A small image classifier, trained from scratch.
Training: batches of 64, held-out accuracy 93%.
Rows from block 9 of a small image classifier, named by matrix and row number. Rows with one number belong to one channel. Each number is 128 + 24 x the weight over its row's rms, rounded and kept within 0 to 255. All counts start at 0. Numbers have three digits each. After the name is the row's rms in percent of the matrix's.
Before each channel's rows are labels from the 100 images, of 14976, where the channel reaches its highest value: "top examples" is what is common among them. Only what is clearly more common there than usual is listed. The data: retinal OCT scans (Kermany 2017). In brackets: how many of the 100.
# convs1: grouped (8 groups) 3x3 conv (model.blocks.9.convs.1.weight, 168x21x3x3, each kernel summed), inputs within the group 0-20
# convs2: expand pointwise conv (model.blocks.9.convs.2.weight, 336x168x1x1, transposed), outputs 0-111

top examples: finding: choroidal neovascularization (66); finding: drusen (28)
convs1.78 042:126178117108119116105139130133122096138093120108173098093109156
convs2.78 142:100104116168105114142122118101105146166127083150078102117094165103175155128123116146129095162092108138127142123131111102144134108132082118121147110185123120131110152091123100114098127069136107120131126120132121174114089155118128134108144155143112141123109115106071119143109140118079139114118103100145149141142141135127133172157173130101

top examples: finding: diabetic macular edema (34)
convs1.53 103:089097154111117130113139130116073100112119147174125104129148147
convs2.53 100:169136131107131111144116081127143138123101130141099133135108121111085138119134136101101168105131135178105113119158162125138168128136145137184125123162103110108113128138094188101111081141131191164075106138139139129113110155132133110088118121161107116128137100116118082101136088143133126146107163120132091109131148096109135141081113089126

top examples: finding: diabetic macular edema (100)
convs1.154 093:107122116155133142127117163125185105121163117107091154091125116
convs2.154 091:127153121110137117156117157148187103135135142134131072114163165176116119093119110113091119117132123137147139124118138186120152146152096103137137148129172108124131135086089098109079161128107128095127125127109140096135122139191163088123134113113127120137106161088100147121121184119104133119136148099139153155147153132106129107136138106096

top examples: finding: choroidal neovascularization (97)
convs1.160 104:138140167158140121143080145113140125090138144133098137072130120
convs2.160 104:116134122168119131123137135196151174094125145131126180117147105101089140119145161074139137144134138123107095107157155163115137086161143126109129131149106133138160162094133161132094136165130136142097123151151122116065149091106134079150165116108143100072133133119138130104146111085073106165128116102112139161089163144129131120166134090159

top examples: finding: diabetic macular edema (30)
convs1.89 091:102102102156152114112109169152069109117115112123126142117104109
convs2.89 090:141133130122128124137145136151101098173126082176138158153152148063122119145112115131177174102131126148094097148124119158156101125118124141094106123113141104146144103139123154159145119150107145131156120111177173174157125163114114136092132124111110156140096122119138165159165134156096117109102149146131104095109121144151108133099143163094

top examples: finding: normal (98)
convs1.74 088:129121113114093176103134137133140138160168111123177093126129107
convs2.74 086:098145141119077085108115121153152118128118101101112131093169109136142111170117159156095150104171136108125093130110127117144073152130162151095097125128120108112132107163138118148109142142115129112151135103167116111119174115095105130139149162093090112135120149132158142077140152123115152106148122164071092149181153134130120128127134115124

top examples: finding: choroidal neovascularization (66); finding: drusen (34)
convs1.84 080:174156123169114136107083151152131139120141121125126174120095129
convs2.84 095:126158131131133131134101151128169128115123087140134153110149132142126092153153144141114085113119118152135145076155126128139127119153125098105146106126112132114126134129106089108123140117090103113132093122122113119114156138141150152160094141106125136137180134161141147136157170075177080084163108150132170141132109152121119129145118143132

top examples: finding: choroidal neovascularization (86)
convs1.62 103:129131123161120153170119157167137110123136146071129133139147167
convs2.62 113:143148155113161149152080121138110146156136163143121102146113120137128120081126135125145139146157120153078136167164095164143144133139161113175156114109128088123154154120096128116169117127156118143094169106178137175117124124142126098100138117127133125102121216128119100133164086125120166155115135139119125126158097161105134094101110116149

top examples: finding: choroidal neovascularization (100)
convs1.95 113:107153126112127091116129115112138099106120081146078117091134098
convs2.95 086:111173150118111138124072141121150134126166163103120167101077093134129146155131164147176148134148148109149083150133137132127109133103139121120093131100153122127128097139164083095111065148131088161128167092094140142191129091125097125142128141156102067078127163142095172109108140120132140152159124107148139134149166104162136151177125136099

top examples: finding: choroidal neovascularization (72)
convs1.163 131:106115093096104135128123107135096088134120072101122105102110124
convs2.163 087:134147142141117146160159096164120147074119109115118155108118136108128164115132128145111113128127125170062150162124095056161168117141108145143130140135115131192158176122139144136092127149113141114153117154122122127130126135108139123094130143078129131146165113114121087135113142180085071141071120124134117125130148223151108131108143124139

top examples: finding: diabetic macular edema (61)
convs1.130 106:108089102111100082109119099147158144126126129152087096116135127
convs2.130 074:165121121107143124145146166123131126177093141176141094125100101133109136094128138094073121147115094110114184139161138108146157150168129133085141153161121136133104130102127121117170142152171177107125098149143132139108144144153141104134126112113185151118150147138120140097125128169126082129122136146090111137117126122112136101125133145136

top examples: finding: diabetic macular edema (94)
convs1.30 118:122097106084111096121103150125118138096099113176107126128117097
convs2.30 080:176159152119140123124124111061109125146164106119184117129132143143125121144073131125129136141153077139109152149142088151141123128167139117121133116129142144126127145165108146160131134128106120133124086144138174128123090144111116133112124106144105132121173112142107129144110093142163137112115096139103167113136125119129166113089120125150

top examples: finding: diabetic macular edema (36)
convs1.21 126:103181128121114119150115138097118108109171168115143161126155141
convs2.21 105:142130173088151094113129108091112156116133121130122125150117134143111119140139140134143154115137196161086110179121134189156150127148119141139133124119071119145100136093093154150133075128151151148138118085115145138165140126147144107134104114103148132111181132130121123144121073146129118133139121169123143129096124090135124112155145171094

top examples: finding: drusen (53)
convs1.91 092:098117128116119131136174103068105097119131112120124140133177135
convs2.91 112:121126109169142114117114116095151114120147085130122104137121183119154099183117083142137128112129126172096135167129092092159146102108103143141139127154193158142131122132094112117123140140106116131101108117161124137108113151097113163101106144193128184151133099137095112109108127107119093130117119127133117111100103102126081165097142129111

top examples: finding: diabetic macular edema (54)
convs1.49 156:103105104107098125087094119127100123104150098121140093125098096
convs2.49 081:119162143125117182142084122140074171142108143094118143168127076170118160152134139135139127100116144102165148161126136134161111135100128154172071143108073105122162137149140147169112096138122093108165116126083114115158111064132114160131129135123070128090160133133130108093093137086119167125153115126147120139145119131111076154136125129111

top examples: finding: drusen (39)
convs1.77 044:163139077121135132097154105138121130132083137146140140096089149
convs2.77 142:099079118164126139138127117147097159141138162147111101136106129134158145135142128124161081164085117120145153124164137105129114123115090105139183094159136148091140154076132136108137126084157114121146116135119135176148104115088102123117143131123140119134117135131116118145106140082158129167165116139180108128095144160180127150137136104117

top examples: finding: choroidal neovascularization (81)
convs1.57 077:109114106160093158141122148158097137115145161119161145152141168
convs2.57 099:166128189130132085137120113086130155164133141134123112129156122127131123150094138101151147133127122130111124091130114159136137122122130130186153099138169125118123161129092134152142133137167114124110168079139103171120105128156094099125154101115150118106109124128138078121166077129142139142120136167095118143114113110094086097096082069140

top examples: finding: choroidal neovascularization (66); finding: drusen (32)
convs1.56 121:082133140115078126112098135114092123078137120132123088120124123
convs2.56 090:105098075121108099129185134071122104165170098152122130121154117146126129152155148129164124140117130171136142157141135154097188118126115135118128129163098149180182120129107136124098146094116097154145099130096168141137148114133115138112084104172119081116103162139159115136116104149103154147073140111129141129124116083167110114094112160123

top examples: finding: diabetic macular edema (96)
convs1.96 093:110085123138144112139112142151096124099133073136126127077132106
convs2.96 081:137146169169183127126132130172134111113135141139110161129133071150135162144112140125114128117155103145139122142127104159123137127105148131146132173115152101142143137116172166108121122128150100163140106128174151120136103142139112135114116080173147127133107110120159143097140141161164132156143165102137118095104140131135144144164108091198

top examples: finding: choroidal neovascularization (69)
convs1.153 086:119144164162125125142087137145137103120145110098120163089128084
convs2.153 103:079140127129107141129153097156099146105129084102161156107158117144107117106165149125130134174131085109091113110141132138108113091150128097121117132123135152098137185118149140110129110154115133136143164134110149129093149085123146084110113144114156094063103084110168129093139103127126098171151129151154081144136178156182129134156176129140

top examples: finding: drusen (26)
convs1.52 113:091111086111102130079111130126098125089121107139125101124094119
convs2.52 087:115151131148147131145169137140100132160155138132125107126105137164147147087153114124134113152116139110135114190176143115092169127099146135137130107120090130171164126137119148118128144098115045147148130135084146112129112090103133137136117137161101099151113116107116110157139114100119108143049100106146173121109126174136123097147136117176

top examples: finding: diabetic macular edema (99)
convs1.164 101:138144150127141128165155141146163125106124157118081155119084155
convs2.164 106:139141155133130132128082164110159110111125161138127115102077128119092115141110162130132119099076151094172142136144107129122122192110120069092156115127128121109097087104139132134139102094129111108136119099138096107155164134146101131176086156120096158150120132151107173096131165092159157118119165164121129125110122143124171120156157135129

top examples: finding: choroidal neovascularization (97)
convs1.76 107:117139134121094100132138116137101167106102086146092108148156094
convs2.76 094:135134120101118107117113139125144135200092119135092109139162084076120129075118139122115127125105170089121093138122108117129135120153122127109123113136119100130113115147096088166135097153135112157138186124108108150147173131172159141136155159147095121152107083145147097129097136134188114134119111113127163131113143168095190157134123108086

top examples: finding: drusen (27)
convs1.42 102:159158138106136079142139080094161147127139099136098124125127122
convs2.42 113:123149150107104139073093149089140157106129120097179181132115104112123087110115113123113121167155113083127099083134128129115085125162172119110117092143168155116113133139135083181095130110114140135145169093106110126117151137087109122151124098116112092099118119143126115129150091089106140097152112144105107151151140149090107111135136102141

top examples: finding: choroidal neovascularization (75)
convs1.69 069:127127159115118104137126118125102126085165081141094149109153092
convs2.69 103:097133115130102137171166132170132164128131105153158155091112137149121151167165108135131129118102124128105106130110134092142207085143113135152126126141066109095140151139156107162085107148116115177089160076107143154133150147136126164117162154164113149123066112109152127130136130137139087142125144149145117138115143231134142159166168140118

top examples: finding: diabetic macular edema (99)
convs1.151 087:119088095119120095111096099109092092121115129121111089108121106
convs2.151 122:118116156136142100116130112136134111173131058132125137129127156148121100158109133123165124132133146139130120146102139106144094115119095146123109113141114141096086075099128141101107095114125137134107133119149159150174116149138135166098122178144127148121179083093135220090093130173119144116125147109126088092090165157156149166123123126128

top examples: finding: normal (99)
convs1.119 052:156124127120146131168091107112098153124146127094151107141078151
convs2.119 099:146151120106092135191087081134115132073089112139126104111144149171098129124106180150150142105132164105112105109119144114130152138133146151120107089145064109106105105155109124141116114118118135104113110111127090079172146143128142115134122145121130147171133131173168143089171132124131141138121111171130137121122081193116114118129136165173

top examples: finding: drusen (39)
convs1.63 045:108083124159140113076118082137143121111166119146151131115144123
convs2.63 146:109124118154126120100115114130102147131131128129133108116095127144121158130152127092134085121082131132108156119143139131128136103108080120122160076171083134149111154075123104122133117087119140129130143137136111154128104147160116116116156166140105137137141135124123115140117128127111146151134117130182122122112127118127142171148164143139

top examples: finding: diabetic macular edema (73)
convs1.128 098:107104073103117125104104121132120118084108121157112084142144116
convs2.128 083:156109090097155123144125121166129178117094153121157116158138150168119170121143170101134147114122139126125142168148158122125158176101136094158137106112113100086134163089137138111142105144131186144095087115140146115123142096124149079148099115081136099108143135112111133150141139105141127184076169119130088121078110178124143096143136130110

top examples: finding: choroidal neovascularization (89)
convs1.82 114:146125148142119067148138117101125147077122121151096118131153103
convs2.82 090:134116129153120121113110141109158138095156102135139123111181108094131140133111176135125171138141163111116065153104143147118155148102149100131131118117151144116126106134155120191129150131150147127120140088120091091129175085094135114154119084097141095119119149096153125100145157087092118125148127113096124147123148115133130130139107100119

top examples: finding: choroidal neovascularization (60)
convs1.34 106:131124154079089109127143103134099163100114112099127095124116098
convs2.34 091:127137129137118090098140131136108117119121099082126085075128109130116165153140117142118112091122133104147121100180095108131129166141159132150150096107128113137111099118171138072164132114137127139158144149165117107122137083190118134143139173122092090151199226156104146124128180105101121145131103131142125110145142092120123106147149092176

top examples: finding: choroidal neovascularization (85)
convs1.59 076:117095126124111114094094103096092120080097132120100114105119117
convs2.59 117:127147120109092150135181143126110118099141154134103149133132113098130127129171137153096097135115127125145161158179082097146114141130118118077151079147120216179132106125136159169104124095064071111165145121136093135123129121172096145154104160127145111124138193153126133179137112095150145093156094177142151143112112109093142146161127132148

top examples: finding: drusen (53)
convs1.92 093:094079109151129117123118158170078148128138124136109158111132138
convs2.92 093:122169160118151165133117115105107137087089143138132096128076141169158100152122189122117126154133121124102154119166110142122082115118137120131132126139139150132133136122105122103168180084178117121105158131114133131104119134145104099116106142111094141140129115088113102104173134097151162120176139143132103117131120126121125121128141138139

top examples: finding: diabetic macular edema (29)
convs1.141 115:126157132137179175107123157115096121115119117123178117137139106
convs2.141 127:158132114098127166080166090126104123116138156096176117171110109170124185105145127123116136134154168137107104161133177114133152143154133188148126161125091141134131126106168130172131102145139155161141111109095164134136154134179188086117100121123159120140158078134106143109138139124147079154131131106129154115191137073155168113154109155074

top examples: finding: choroidal neovascularization (82)
convs1.137 116:115119139149088104149141127138162136149125164111074152145094115
convs2.137 088:135086145120094123142131149128121117151150185156106142139135143081111140149122070132143101143151162158110116150136129119097174124134146134163170130127150138109179126141128108113138179144142137150075165192150138135092139130146110095099115100137162137134124129137124118136125116144121126142138123101100139115091172161155125139127128169125